From a checkpoint of a small contrastive audio-text model: batches of 256, 46.5 epochs.
Rows from block 2 of the text encoder, named by matrix and row number. Each number is 128 + 24 x the weight over its row's rms, rounded and kept within 0 to 255. All counts start at 0. Numbers have three digits each. After the name is the row's rms in percent of the matrix's.
# fc2: MLP down (text_encoder.blocks.2.mlp.fc2.weight, 384x1024), inputs 270-323
fc2.104 096:166122096122106094115129158121118164143081155116171153136150164100132112114117109121104116100133109115165143139158170134110112110106151112150095102089155145094094
fc2.105 109:155148121135157168113122122132115103134171101165122115113122112137121114112142172107101142140142136155128099063130136128109111130151118082116089076107145097088141
fc2.106 101:181119102114072149109128115121191121127149149138122118150104147127100148152094064156134121142169101150118108098140158095146086157150125140102112110104155167133175
fc2.107 113:110113145126088158124122139124189161132104139138145181173113147100157145126161092120131136124129091138082124118163116116094161173126193090113154138119131180140123
fc2.108 108:093112129141139121160128132129126130139120142135104140135148107105108125129138174067112139109137151107098131129130113132150148108142153120104131095147162114133097
fc2.109 114:131145140162108127144064144122149128147161149097089101109112129130137153150148090103157118116140095131143113187129104131124120095105116124110140123126123120157154
fc2.110 095:129135140119139133117128098116130138150118131122161081129119103142113119136123140123102115133099173171118081125117103135143098148118096152130099138144121081114149
fc2.111 097:106094118128096102143140168161170093101100161143160169135131139133146085139132109143157129120111132147129113051139127169147171119126161144156133149170182152154105
fc2.112 104:172130158153078107145145128108133119107101155128131120134128113115117119096131094107141142164163111085149162160080155141104094138135162095121082160108138154111117
fc2.113 097:093113107119120091169122109119159099113148155148155146148166107114079112107113139111130150143106131118135162137138127138115117146093112159068147157090158109133137
fc2.114 102:089117112150136166140095148123120185151101101121157143125104140170139132105102102096138121113123123110091154167136155135142151102133138146145112158178154164164114
fc2.115 096:155103130129126145104116104146150125108162104153154151117101111125091132154121122105128078083101117087133147166106176110115161175158120138144152107169146142101115
fc2.116 106:126129142121141142164167115108093114162117133106152150157144157062154136108109165136097145110132127087141129106100128171168115152102159148085105134074123151136149
fc2.117 100:110139142144123138102167107124156121161095135149092121120131115108152133122090109126148117127144131116141127125144114093138116110116166131110131149151150173139091
fc2.118 091:148121113101116098137093121093100126137135124138137105123164110139148146111128105132103102118132092171136104097105097128167125124122073114128098143138098097178162
fc2.119 098:165128162173108121134083137153135118143082132170114122112118147114147143148154119170140108145177137089117124137113126068141103138137190152090122127133117218166093
fc2.120 100:099119162119104133123115131140138134117165127107173163130127146151118096121098090114128094123104072127114172162107168134127164147115143153103153172117105106147142
fc2.121 103:151081141128121097123177134121098128131135150137080084136152130119142126105141168167114096116125134125116130132131145160125105154098093115118086141119096101107142
fc2.122 107:114150122126131183098153152120127150122144147165154154138072115100168133127155141131119127095144121108096146102136136155118118150128125080144145079153151124120140
fc2.123 104:101131090102120175094083090152117117135184135068125128134100154154102106145132118127110126105114132108163130133124137120077107143126127133131146148151129113125159
fc2.124 100:098154155115145152108109093138128141132101121097084106141130119116134117127139107087106144129098105211136104073136088112117111159156137148099124116149081158160116
fc2.125 110:123176123115148101074117098103122097097119134106132124150134116154115147124125122121125132132129133135136095065158156096113144123150171121114157162088126158131134
fc2.126 097:123120147092117209139151118140126157116145089179123136094072128095107123150095131095126147134130111071072096111106146134112138136133130141115090140149157103137111
fc2.127 104:125109117148164110076135114091123158132123149142162180137117138164163144103096200072139125146158160112120101155140144120136133096128100107102095141145146090107171
fc2.128 105:088110175149101141105116119110134121103117141123091105119090162132098150134101063155130094115097083124112121113115123094144115122127130112123139101109123123125130
fc2.129 096:172149131163100154119120124092140153115109124092135117150103156116095164111154084124125109131146108117143137133110133129134166156133173147117112125146123183172115
fc2.130 105:166140104123107151167129131082120127172127153095169107139114141100121149135165066080123139123150099147112134129106116160155140131087131151172126112122112131109153
fc2.131 094:142156145132112163117102125159157127088105102083158137137114160156112138153143141107111102098152114110134112125133133146134149123137147142123112120122106159123120
fc2.132 099:121131121171124138148142071107159107135126131138124164127125139104118153062096149079150137163166141132112118129142093111130141147139164118119134109129127150158138
fc2.133 100:122123126133172152144109158099119125161151092143116085143126083159117108148135206128092107116164156169130134092119157087136138157144115105140130160142091157107165
fc2.134 096:130116118142101136117091141109133108142097106117120136165136100111151115102158111130157143129125118116163072099171078125141112127131155145121083117156087135143116
fc2.135 087:131149105099101128132121128108156118155149095128157164117144122136146138128108077193151139154104082128173141097128157172110091140118113117153107139092110133114151
fc2.136 101:076137174151144091139123121084122108103100121150148182141137156155161155137136137129152111131135126099121140193117133124138147122113193145120136138160117158186145
fc2.137 089:108109167101107191134106134155131190116128081085123124146079099142147092152126100100150151128120111152119118135136066115149098180109143158134107158155113120141070
fc2.138 099:121121114104127136130121147154141138176108112072107109130116087122140107121111100125110118106096117161120136115151106091142108150116110137195082084128172107087119
fc2.139 098:126117123115134123119173181143120097138116119142126172097113133166131135116090148111081124158119144108099178131109160165157143100131118119159142103145121118106148
fc2.140 092:157106124133121149172135148127140147165112106144107146129124166128148121091099116153115107154138110142101131104146106142154105103104137129132103138100079163176100
fc2.141 094:158150169163180199105150110147114133097133097117156115097062147157121115159160127143125125122153079124112166137136162193094139146131132134121131161120138128107121
fc2.142 114:162082142147111114130089130093103093144154116153108151153136095098155118156157117096109097170087130129095120108143112119160118127121115152164123129114171107149146
fc2.143 093:160140131164095136075134081123159119088123118110137073116116145151130140115112130139170118139099142154157085129118148122102149063116140120133108140118133146130170
fc2.144 095:120103131149133133118081136103138107114096104131132117155137127107128137127146122122125134126166126135159163103142121152163152170152164141149110111119148164121111
fc2.145 102:152109104142097134114124126113176133095052157076131104148135158093096146118110120091121100125163120172147115121145149088096150103112134134121114171151143134149151
fc2.146 093:143106116188113172143139151134154124076091092137147109152066129121131171148173105133147152130158111166094104078137137129163128110143129121104110144167110120095142
fc2.147 086:111133104143105147157143125123178125131139156180202156150115126125123144170130141110137120166131137111143127152117154108102116125142157129089132114140111140064146
fc2.148 097:083132105119126083114160110136123146163120150125138139130179134126126111115151112151126164076144105151133123121151128123134122134123125140130132132100088136122136
fc2.149 100:117135133115117154134078126115133095137123126140137135127155115145132052151139090146129173154138082158141076087123109105131121103137161130110097098107164137135080
fc2.150 100:106138112154145135105107093164106127122154140172133137095137146148154175159116143075149142131081119074113135145132138110107089109141105138108160093089130111124130
fc2.151 089:121112164139118130111102135116098143140140100132158144114117079097161168160118118117165138123148149174107091102135079088167132143149133130129134126121139126129120
fc2.152 100:076086119119100157130079141165152128138134064129135112157101150136099136116131118154159107137128121101149136116123119119116105157136126183152153152146097172170142
fc2.153 106:103116138149110144127100109101121136157132140124151150107093129137123136130128077176156116127161110106128114134141118146136138102121116126109091089111178091154139
fc2.154 109:136107141142127119147161163124110160172128162142138092147137078145132109128149132180102137142182119129128117142101154119093176106124113141103119138147121127106139
fc2.155 102:119140126146180145151153170128136171136141162140131156108112100095124142123134214098137141086126148117143166142083105123143125126110127113120139131138147104129133
fc2.156 101:107115137131110069093113121177098106134148138131108127125181107067115121110151105171121116122086137127151130129133124143087137112124100106090147111116107111120117
fc2.157 097:098146094139153154124115140113121139108150168124139128129088132129125097164129130112131136152117138095136159121129140124135142103118097109124133189122131094065146
fc2.158 100:131119133121167123102111131119153138099116122122153127142145116160143160102128171152071060120081162158146121144150129125116119105177103156156123132129142119150162
fc2.159 096:074137148111128116081145117114098155125116143115126153131144139137135134143093116118111097152136082140149145139136160139097138160126179107138117139157120152079089
fc2.160 101:130100116095118115154114135144123118121125123110138132145132163144132120128108150122103134125134126096097133162143145148143130137104133137090154160125096134150102
fc2.161 108:121117144136150142144066106138133137155169114135127134116123122138110139119126136154154117117103140125138141128122087078104141152114109139144102105163102111179169
fc2.162 114:132122118134096092164132183154103149121101144091141147137143126147119132147138125106105154127149122118115118146127104149132121130132165133129116129165098146101114
fc2.163 095:148131166132123126109090097133139108096191138139104091152129140134094135137117140095121111171106139114130115149134109091118143099133164121107138109109144165177109
fc2.164 104:122133141116108178085130132081118133134108134119090139126084130128158133125115118085130134113116116120131110112094101129144118129144195161139144119154186186148136
fc2.165 102:117122102154092090173118193112162124143125137137136158161143087108094145158157075119112162108133129087107131145164099150129146127120136157120125134151113145116156
fc2.166 105:122122146108109118124146146135128154146083154093148134142145120112133107140116175177114112132101130115139135165124151136113121124113166123120127132118088140110124
fc2.167 100:148158124103144097107133140117161149117148167133101123157165123138161106142118138109092126117095140207158140080152140141124156089124151159108184099156123139131125
fc2.168 094:105121183092130092099158085114095158115159130118103106161158140141146116138128184131109138140099180060108138164113127162134151128096116132131115124160133114119114
fc2.169 100:165154132108168157138164148092119135088111132128130160152122123143092127131158184078097122104179130123142108152120168145106137155161172110135154110177178129091147
fc2.170 100:116141122142136124147111127119111149142125150163133125145154150155125110094149148113125123079143148140142148162112161134113117109112135122137073098096106120154137
fc2.171 093:109102108137116087099130132140070109113088154112082124104163130114118128101166175174122091140127143086106101175117096137099151124119107173124129116137145126155125
fc2.172 102:108114144112130116141098120157134116136145099149106160096117062099129103129128125113133092093136146138114098145117071116154141135116122144110146136152137117143154
fc2.173 096:122125131122105146154079129138118092130111132146088118107107109115103108100118113100138093145105114087112132162129113089129141121131160151110102153149148125147106
fc2.174 099:154090154142118120180097157121151104103088143113166127153137139128166090099156158108152140131154143131136121163109149149148133111148179159175152133145137145148128
fc2.175 101:110146140137149111106126141114164102121112129092150090121152152143102133187137113103119105151133134134093129134115162137139155103149068127129127134121161059070165
fc2.176 105:133112180113149090100147126116133139145163174168143150100151129138122161119116155140120122143086153159140132154106118121109125114090117131151093123139175065123151
fc2.177 102:149140132157095087167133165128077094106102173174143168150156141119122161147089119164112147127151116129099151120128143136096110127128138100136152102081116162100148
fc2.178 107:067130098149119154149125111126144112147133125134139129120098145111163168119112125110133116112105129102168109155145134143106123149108140169122084109176164152116092
fc2.179 090:101126145136114105153081130155174129134132142155098123123150114154125124142132122103084158105056104146124123108161130116150145114103102107144115128099131118142136
fc2.180 100:099113109153097125123098130071089100133170105128147131120117112096139129117121103132149105129102108132132128098157083110141158106122129139170150109087122082127156
fc2.181 105:140119106137131072118121139089115113142121121156109110152178124106156110145147109139129092113091142094120108147128110133120112118108141199067161167152125172133114
fc2.182 095:132119126161121121126136099145128119191143120156087116105138114136173150150075136151121157144146133134120079151111108098160113139145143125089078138134150173126052
fc2.183 099:158113131086097079135150110106159152132091111146129131151159127118170152139111139091125121139120136090073151129116149124168104135110143104091136116120102155120116
fc2.184 091:134133131057170167136140116172111106132064117141131184108113153109122123079129146115123095120107106103163158123105108089137095124128139157156124126134126127150111
fc2.185 101:128118158130127102131116107170145131159138122140119111124149141123126128132125145153135170131111124090166146135138133132126114114154136058096117118128125155129140
fc2.186 104:119135129124165141126213117102137133140131139129152124167126122138138152134116150146146157102131159118072113116093167161118148149119141108155128103158165146126144
fc2.187 102:100144160133134162112155137132151129123075113140140154127104136119130130133130175102131094138092128164107113105114118099136128134139146105157091102159102138121131
fc2.188 097:156152151139155157132116160106128141130138092101136136124117141137121131132091127156146097109153121097104125158107116105081130078123109095150122143132074130132116
fc2.189 095:090119132167130124111139123113146144132109158116180117113113113119127160167146134162122133177159093093072115162128140133149147114085106116100082154156122111122173
fc2.190 098:109119120114091116088119092121103128105094118135169174105151133112167128133096112158128126145123131119145121132132128146164099119140155121123128133108127134125117
fc2.191 098:165146130148131192141147124154109150099173111150094100137075132137153105119152099114128129166113113086121096101137137145149126153182091129084089138121156133144168
fc2.192 099:115152146093133093102124129168099160106140097107166090144163124132176132139151103153155101124119133156099147113147152140124121124075136150143140108137103134142117
fc2.193 097:132129175125139160166113170112129120121116132134141132112095159103125129117154184123138136121136160078115112194059108091152145123111113145157174140185151129169153
fc2.194 094:114146153160107153134149165132123137115155139125182089155107134182123150157144130143116153127125066110108126185095128149141127112114156119098160120153100127126098
fc2.195 115:110108135149099114080114106129091114124147131137092126110128129126120116106144107127141141155095109061108162170160150157138130127152120133116079106102114138128148
fc2.196 095:135138106183129111103093118132146144111166113089140115095101123140108139113101105168172145110134107137128124142099107094096124119143108096141145127156116125116138
fc2.197 100:119137181108130134126106153166145150134125064128130127110118115163175091153144155097147159148112113134100130137160179118107173161130123127119106127131150165087156
fc2.198 100:167091130104157119077122116139131130157064127106109099138164125156076083136132195154136098127077183120114096149127090110122171107121140128144126117109105141136092
fc2.199 097:101121071088143079143170129097146142114142108097139148135166158107110164144125162145118121142176125138139143102137127094115163132126085157153136118099157088083137
fc2.200 093:091143140121139143109107120126133136130140081155045109097096094124100143157123104151130146098066080142100120139104078120086119137158087145111156128147143112130190
fc2.201 094:143102116097110120099119112193097147161115123144176143140174144141151105113106136105140141124084097130098116141104133135120127134139142150097129137101118155160075
fc2.202 092:144105117120113137136156138099116109104151170127123133161111144083172134083147074116093108096100109093133111159121136128121157140125132131096184122151086111112159
fc2.203 101:175111116146173153139177147149113081149145121151103098156106131098102139170133206123095139129128172100080120169112132122099128148109116103120139125131163100073133
fc2.204 103:147148133120136146144102094100144101105117088098115097144127135156173100118098102074156150125148096141144130104127149119146118125153110127155128111066090136135090
fc2.205 091:161095129186108094089110140114107129134080132158132096159128132117133141135119062110114090127141087099089132152122077130166147152120160159071117151145116153157148
fc2.206 101:138158157113123179090112124157160142143153171130117092119067145128109145155139132117137121147101129156106162073162162086144144095092079094176073131125110095114158
fc2.207 104:115103102136149109091148123118108116132114145135155111143166082100165129133137193132140119099114151067127121128128149139123087126168113138139106111126126099099136
fc2.208 105:102102102134156135095141099159076093149165099151113141072114104081110152144101167145121159122143118143070133133128150128108126135142060109093104129137117081110137
fc2.209 091:096091141129137111146110152133111131146159102102123104137147124123112131191122158110136113134107139116105092110183125098118115121110049115116155133101159071129112
fc2.210 102:175114065116091182114088121128172149150142134130139075126061127121096105110142105181162136118144110135165148156090123111099141099145135106102122117162130126120132
fc2.211 097:133101128136123170163105154154139140141159116080126135120060158154104128126151139109124121116146125097129125143173115158132111128127082168154169118115128124164169
fc2.212 100:146146129105095110113187144148122134102126130130138157102133131174133122138096139097085140129102128110127138128162178130128152128138151145134121109131166144073136