Weights of a small contrastive audio-text model: mfcc input.
Rows from block 5 of the text encoder, named by matrix and row number. Each number is 500 + 50 x the weight over its row's rms, rounded and kept within 0 to 999. All counts start at 0. Numbers have three digits each. After the name is the row's rms in percent of the matrix's.
# fc2: MLP down (text_encoder.blocks.5.mlp.fc2.weight, 384x1024), inputs 474-552
fc2.138 099:516511378494476421526517523636545508493602444419518605444508570506535479482481510420556443418485496540528475571525508498486584508441473508579532462426559488434580459526509486580518509494489482540496566469520450624574490483475427537526561
fc2.139 103:482498514533491555495471473478474487493495437532529422456483532479484483480491496520537523452488533548412501527409505563472428499528524449446449520523508471441552570530375545535464533422545552440454520473480462439539509615463456469545546
fc2.140 107:539517462466550591538558540517477461549534569499545511589535489533512495413381375560460434480481447518492528501560502554490497486473658541466567500567505435578467473523597443540471572467497486462427423498483487460490523557412487549456514
fc2.141 100:417531488527580586592527514415517376575492498535537462463503567574550498531435487382418406516527524497492422540455436507530546460428520540466461447508532517556531521422523549497490507532497430505456482557448438393587574445481486500422495
fc2.142 106:544467487410505569485520537534573572478489554449528480428498526478566508570530512548428624522426400394583532614543546534508505515432525569414567505392538524587544445516536497557466471388522365556501463456554519474562510498416537500551522
fc2.143 092:425597469575502486596459509517523542449524516492548488482477418574518533454549550534482528524489439555531480484488514517537524422478463479517462518466538462488456558513440377533466647516479542501555546502491510415440523558557438450498531
fc2.144 095:500518490566508488452492538569595494445457522399495488571465545483569454445535550556601512460510556454471504520504503435485389462544465501508396499480503525563427426577490509459593564523494475440513594458503443537583602476606470528467539
fc2.145 093:523354451570566524387527423448463502475478464477510481473509512491530516491537503450495525528505528548447525444458485541469577513513532540515585432585546472569552502502561375524509555582543472564478511504424526419454489573509434589471518
fc2.146 102:463512523545484437460539468531408454474420539477482501521559505431502531517524507535548480453458522495448524436536523582560536420487532462516574511564501498495482454401522514456466394532575520553446500502571451426476522451521512499458498
fc2.147 087:469470571515580524476580490464459533478500505513492490530538489493517512494523489467569486507496472505484521466458496549598452495543536517583506449506568517489468535506514453467486463595509501504517498494464493526415538525547381494577489
fc2.148 105:495551519473403492560559521482450424467588517498469434589485605422469511519544526574516501486530503515524493486519441479469461565482448394413575469557556489462552507489516576445472427517482498467499469485389479516381549465525492499518466
fc2.149 098:542503473566521547511522460442512512480569481432515510449445541512406566455444605464549502514505555480463544527511455425433613518486517526601488455469572517569524519482491545466420466479417502493497468530489497535568499526487608514552467
fc2.150 095:500558620374466479558555496522556607532444502473504447448490498483521509519547511569558543530562574435412445478538475514399550486519482476507629539514423486464444592496571472514437597497507504459549478496500597480436530488529520395476506
fc2.151 104:521499466444418572537544536465484406502486502579478519544524506403435506529499468573540515463497452653498531433551581381539486642453438456478528471525503481492486457505481471460469495419504496450440467515526448520476475483531599601568500
fc2.152 099:577511476428500557547533475505526476479477521510415515404530542533582477479487563416481503539431536453511524433527465384563502561456471508577568443489525536491407516557512471474521545491508464515513480412432390535424492460452511462613521
fc2.153 100:568438485505454416368545479483595473554514520452473488518561452542428486530580551588467498428523423481406491499404443427534523563545516488407531461478453590406440452579429594464491558450536427533502526437494518571546503532492542573463565
fc2.154 102:458517519575524494497508559397447541509539469480564540553439366572538488539491514394481491499487541453458436533465504611544516484370521520464459452495582516467494518508575392487482528591550510482488543561461495570431571466582497452453475
fc2.155 095:544546399479499413650485501532476547521449482515516500540519385453519410497470465417551481542506384460523422424515478469410504510497528499545545477600552539531538519487505460423505500506567493517487496462513481554392503456535509576569475
fc2.156 101:555443517503478486442550427425505455526518499460474488554465555541479473558517571521535580446484499459498432466479498555423448459486457430516534455489451676516529459424526534448419503503452489488569567495480488488469479464447459550356492
fc2.157 102:509413453459523527474563521440542548504552415468498488540571545444482433507434524504525469500537481502551534453581540528426598433497587541493494461565448344483485461541456533448424534444495524494423485584500453487538440510378642609504428
fc2.158 101:506501471516451451488560567516424575455416524463495495449425532494539518501576400494467506451481498443412429512572458521440483524487514538520431484447531426530481459495527488463596445516619451503530550566458536533564509581548495504502558
fc2.159 099:480524525538494464481570533451517404531539570602523512548532449473492518504473471557506567434485500475499538428404474528439584524636387530486544537576462546477472546458450510467512527446522552486396464416498621471448437603566432468515545
fc2.160 098:464517452550469454512607448409500484501492535473482527536477493573463542508457477450535501481498557422460406501594430513439457519445481519465482513473509535545551580566573435606545500522394476474529471588485614518504537347603556556404414
fc2.161 097:545406502443415476466470432504481519508480504436493535384550514470492484529553605485634566543408492506580549406541495454485485511503517478498511604578596560527561415427467514455495461508468535625472489445509444481423512478540484393541516
fc2.162 110:450555421490509507592459554510493572427612541490459512531523627509492634475497513417454543482534481538415397542499438487523422479449461580445496505468481502478558471506533570560419507537537439495495617501527434526564503587522509529422449
fc2.163 095:520500430523549483502490396572493527463506510589507510456463464469498496503515565488496529477534539505445531501480483532475538495506510470494525542554562562547546559400365333575546512398501547499480405434514442580451450478519463506485568
fc2.164 088:543550548497519477473529508547511533474563357496536525540556446525494507467397495491431478441544510512465414545558551526498410559437410490582473489464447581466500569493541411491467595464554427497487524491459478531583572527446529451469469
fc2.165 098:443582566511546458547461483588482498465543561472517494406535478461495501496570457523461488429492513567520447466485558440460458542451446522523437563511547479498527545532520543549522496556524419502460583545511493510566502592593523457410477
fc2.166 093:430465546538480401460483487478459536600579533533491454410432361606472455492431560532476515511583506490552438556537512498635463509426501522463502466444535474428468448568511467510559532515562496491469430469526495524537499542561388506521562
fc2.167 100:450591466571390431525464487547558497507470501490422475420463504514461449529484459483500468532521471446477524492385538429524452540490431415491541556529534379476559435611480451443576490520529517515631416508565533444527479472508468523538532
fc2.168 098:459453490557495523470418553466465493481476471532489553481515479540458492590462479361519479534522441418423501484484496499564473511457451539577500438491544408537511562502454488545562568521511590543523501498367718506541495531495484480482505
fc2.169 095:489525504517453551575491376470499558505409487493527527427548416482457506551496530463539456509589546542473499531579526478492525568491481501456507487511572514488479559476475535592580474461490462563474418493459512484433488493520553568562550
fc2.170 102:548559483518501543511561412494536465622450408545526530569471509548495563472563404437528500534427511556504464432675483451495576492473435622446430521425484664444464515368558526514456528471482567520483528628514558575447526481450531517439460
fc2.171 102:497464543475439553447501508488407531454497540425472518370475533442492457483508602457517498475511449386526433440477515490345541470562593443569521537467508478470448441567481423456503423504577451519510584476526573471511462586428555480507487
fc2.172 105:505521523546493537436544452578508488524452487537470421472581437496558513454440471548583506534491470595518541478500451477432444538521452496453542534628431478528527550495507535526510506532512535470481423499602467456368482500612511461526507
fc2.173 100:455486414463497477496542539451558431443474403490513445363487416479472423520499438486460480536542441496588479512461453455623457500507475430413514486463514439457508568503458423590502611496454529452446476492539639575524513512492509504576493
fc2.174 104:525510458480568467526552518521438364489305500535491555415404565405543523532581438473485441431465424465508506510496502486468572531570504478557473525524547475524552494620424471593490504478439510507541517552494500521442506457435510554493478
fc2.175 093:568527544490532550498524508520509491624522594444455498532497480546510467455478546477603584515585496479595417502498558518511542532610601416460483475607580454532445522471431519572441477534580516436558503546447530520478565543494453469514451
fc2.176 097:582562486496478540486462447436411475419412452398428495468522321525484407446478500564467550552518579423557513562443497514507452487515480555528508590472496486539505514488492513461555413554462526607495459533537560565479548503530473544586532
fc2.177 099:517582507548566528536512373462560432515511482499466534491460603487546571514555495565504556547445544485493500498578484515362535454424423577503531559465488534496446445434410608443477548484486469485497407505455368463537395524599549425528456
fc2.178 094:519578540384514571535535503458402533564641492493502528463464584546531531455503468501567542438515527497478454551499516475503543481445510567521542403497480449449532540521469462419555437517489550485478476458519503446435533547398437506514437
fc2.179 095:573505487523554515484462434541536526553464426442499572463517406455489401510489450443492537516503529574500452451569515498428481462490489512427533451487439527432431463537608602504517515492541555521535491511497511451479471496487601559489564
fc2.180 104:569546510513536539566508530582550514515504561583528498487455516482508495482487551392534466554477458511464471449471469470434509561484636431476485471536501524601472477605452544480562489484494455452473438542456566516479458551479481570440567
fc2.181 102:519603459447502531592509540527577497482488447559571527343506468564472455574540432474446528485505468442573425540541572530473496467391528531545469524403502486624532504521571468486463526495524557504574507527537552420559489463501469565507458
fc2.182 120:540530455483445595534526510503457551464503537515533497561357546603488542514573418574417469428553489450478387556472483570527511441481503507505466497361447464578530456407540441524485546586447446459499599522591499441637528468459463459488517
fc2.183 099:514456448420566545521491502494506591464616450383506552647421538549535409547469427522474575480480466483587505572488410416516495487553474495459508545449533519486586510490599439436471493478489541468538452481497478565476475458474435582502463
fc2.184 103:510421530471523470463467528484625542440498531503573474625401513382536487471481521456405500462494430474475571539499470465462559479575448503588476496591523461546493497472491524516384554486482544540386544469558470531578533447572578516443490
fc2.185 091:501449398479501482499542512557556473446453367554509560501467539431531575467486570456522450475541506389478595462499537467495575543498479434462492444572599464518466518563501500565503611432448505553514407470527523574472534525522596569447480
fc2.186 102:564549456542513532539460499512443502419567507493517494457465484571534474466571505424406478516487535476538538525471491462462508432543524552473443536449588403492555417558496531530573481581497436495509508567531528514566524490483486459569513
fc2.187 105:393374517540375524451423590411510563458528455372568509489456421441531467534539536518468547449456545500555461456439494446467509527545496488619515549480506583466519436523471383461455502492507480560498575512443486537514466515358482451559519
fc2.188 101:484455480526468485427504483468426530455498540569545516463414570482473485499548500500546454500405465439526562412507504467481473475436442492666556578489522482506522560527522389460487520429596470566496522454569463514469511519488501551548518
fc2.189 095:567567478518457578510480419506445457511528443502482424387436586439423504532435449508463476530481594530519533510513532480385543490536552464481565563543532479446414543494560415423564504367416410477472471518475570501495528514527573457466570
fc2.190 105:489467427441554548483545510463543502516553488470563501562487539425500480482441488537467421489460447547440501529531498517475467501499561473574518505547471565491451491518530436522487452495470481548511519535558454497483416514509580467501442
fc2.191 103:415496474504559590502485477536459479532524471526512591478621481554505521522571412492490569413494561569493525466541558556645417489538401606466540513402471505562416459540522467481522585520558530466479410498472403582524516474460425360477437
fc2.192 097:507476511556501473521478570517530395552508459574521488518508489495469467491425549539572460560523496469538550476408505520535620481565388524508495557552564440496606504412464526521604553497485548481515458426466486483487502550531420523544535
fc2.193 100:549498483413526493446467473492504534559534592539567498543528580421520461469502540487556499495465415419528542426509548480451559526505508432465458480566473480598450565412474486417477484412466620458481498513459488487384460465486558516495475
fc2.194 104:427441491550430481472445462558464502474436516452494485545495455451547433501491503432550432471392495471485509525519503535419537483501521484551538554537522406452546535441582492467577384502436458522422503458499501540553491513408491522483498
fc2.195 097:477458475477441541523460544557507527380517509446590500463471535472524549514515500528522532496522438459574504594425497546411457541528602431435621495438434406471456507510449492498474485468534500492433426468586561494494493458458525426488487
fc2.196 090:506531425388495419508481494458575512469475580471414480594496553431493414445562540516549505532461501431497439508509602475441559512554611430467478480581533400496580611483528516524536442431551506475508499600596618494454450479505624484462456
fc2.197 110:455500486571463424486527477514512495535546574526483461574550422465465432450424572584565557478506516567502539454528479510534542502459393451531500529627536583473483537414570490497471533494438488448455451472510549456491474549634565437470475
fc2.198 103:500397493560441498451551575393564434522492424557454533529508517382548455483507509504473477433565493408497471453495498527566552514488478502511433568525467498509431570458532453510546498422436443496438525447448612551479415470399515547464518
fc2.199 101:464476539521483457479480473540407471550529464572456479454506560487450520526541509486494557555499467518592466503536430491566404542490333540566516586475482483489601477645538511544571450679555527473514580520523354523448472537556410467544538
fc2.200 091:436531485478514518494531538455558487517437435453398514466449628453482482526512533520555522465534461445470470432526468509428424373474534504482435473542470384503490525439519510432520565468546499535511520533427428544523497463498521410418467
fc2.201 091:480516483600461586515578549502478410664531591539528489467501478470488452548529446461539515402485529559546511468538527522510526557498572400448551537534498416503459576429566509445532621491412484437442423447495528484425546512514487500541550
fc2.202 092:501542461478474478596536466472502537536454464456428445613462459508484416520497534524538515561481507486508482582642487509558582458401564474404498486482467530446466495487586524507513522513447522458613528582487458428487525488528550520535467
fc2.203 112:435534549522511475507502470462508446542522448502503434420542404542467506492479481588496604457494445472488460613489521609402420518499556557436524509438422493480596533504504480438482487522483483436540500508547516558541467496434462536569492
fc2.204 101:512424457520523431478424549488472610488522465421572537484478422410451589509516454504490471495408453442551467552545473461545589599508531457559536470496474534510468511542560495600484497529478453556492561465608543559576444361486498520644527
fc2.205 101:477423422511501523450426525569558417500416621494511362464479428520480509555519633434534488481499614479462577561500513512528426497551508435492510507473549478572467521539555525536548503548424516446496478496483599501579593553568484487458489
fc2.206 099:534510551555461488565447507464412465481428432497498484617473505500502375491440454503393479506458510515521577473527505374460434450564467563514511520525488501429412434531476530494617485563466496471505487490516549426492496423482501463556434
fc2.207 102:397442525481496436445460493460541441463563397436408526513545428422472474501483485536473510558451572459523485502532530507440407512581520511449484499562473471415470485449503452496526557548551561523480493444510579467441478541491473563496561
fc2.208 100:457475488508421583486522570529564417510460451451424453488474534511518658538513509562468513536458494494473505569549519500493459485529552466522479536449471524432501491570604548540474481453466542551504472561466524474486478399480596427594469
fc2.209 100:488491529529489520460567498515541551468451518560575492579455518476455510514613493524467465475561516571485425515594458541423465465558508410539505464457494478462491573614582569534490515408497495488547563500446583499485431544484584512543493
fc2.210 098:470400454345572533453609535468547646527513576436527513396438499535436486531524571487594510475496553432528521561534458606421516541521512566474488594495548345591423561502505492484412512591409424535503463592579427417474557552589545373477396
fc2.211 104:423465482486490544443550503420458549547476464437455428445474504513496487450446496518524484547552555537439486505539499530479575503484610490471433577477489422536525472538500505487480522460514478510472477432443454487609511492607491554561526
fc2.212 096:475497460595497496414550420575503516473475543460613492467511422566584395499541460564598446533508560512519584439469498486547514470535528551479496404506523522566370444498463498483459498563478506435548463422457476502435512583546529676403538
fc2.213 105:479499480492492452506487493439466523520531594521480501512508470481444519450454534433480506517499614500420489536580496503561449488463406529497545468544488506468395482488599541577471519495472448538425526520483513443510592561580575430513547
fc2.214 097:443445509412472489454514555471562593414487577439519511480548458437542470443545549521626518489414511560472553448545551497571555496458509409488443463501559452508503450526483455482430446474498482495503527459490454476477429569494543477419507
fc2.215 098:411486497453522545507474499535523477503524428552536521505515516501578491456505452450505536530521494467526479459571506496555473445446548594412487440483474599513507482575461587511472523529449468459512533521412457553514451429461559580542570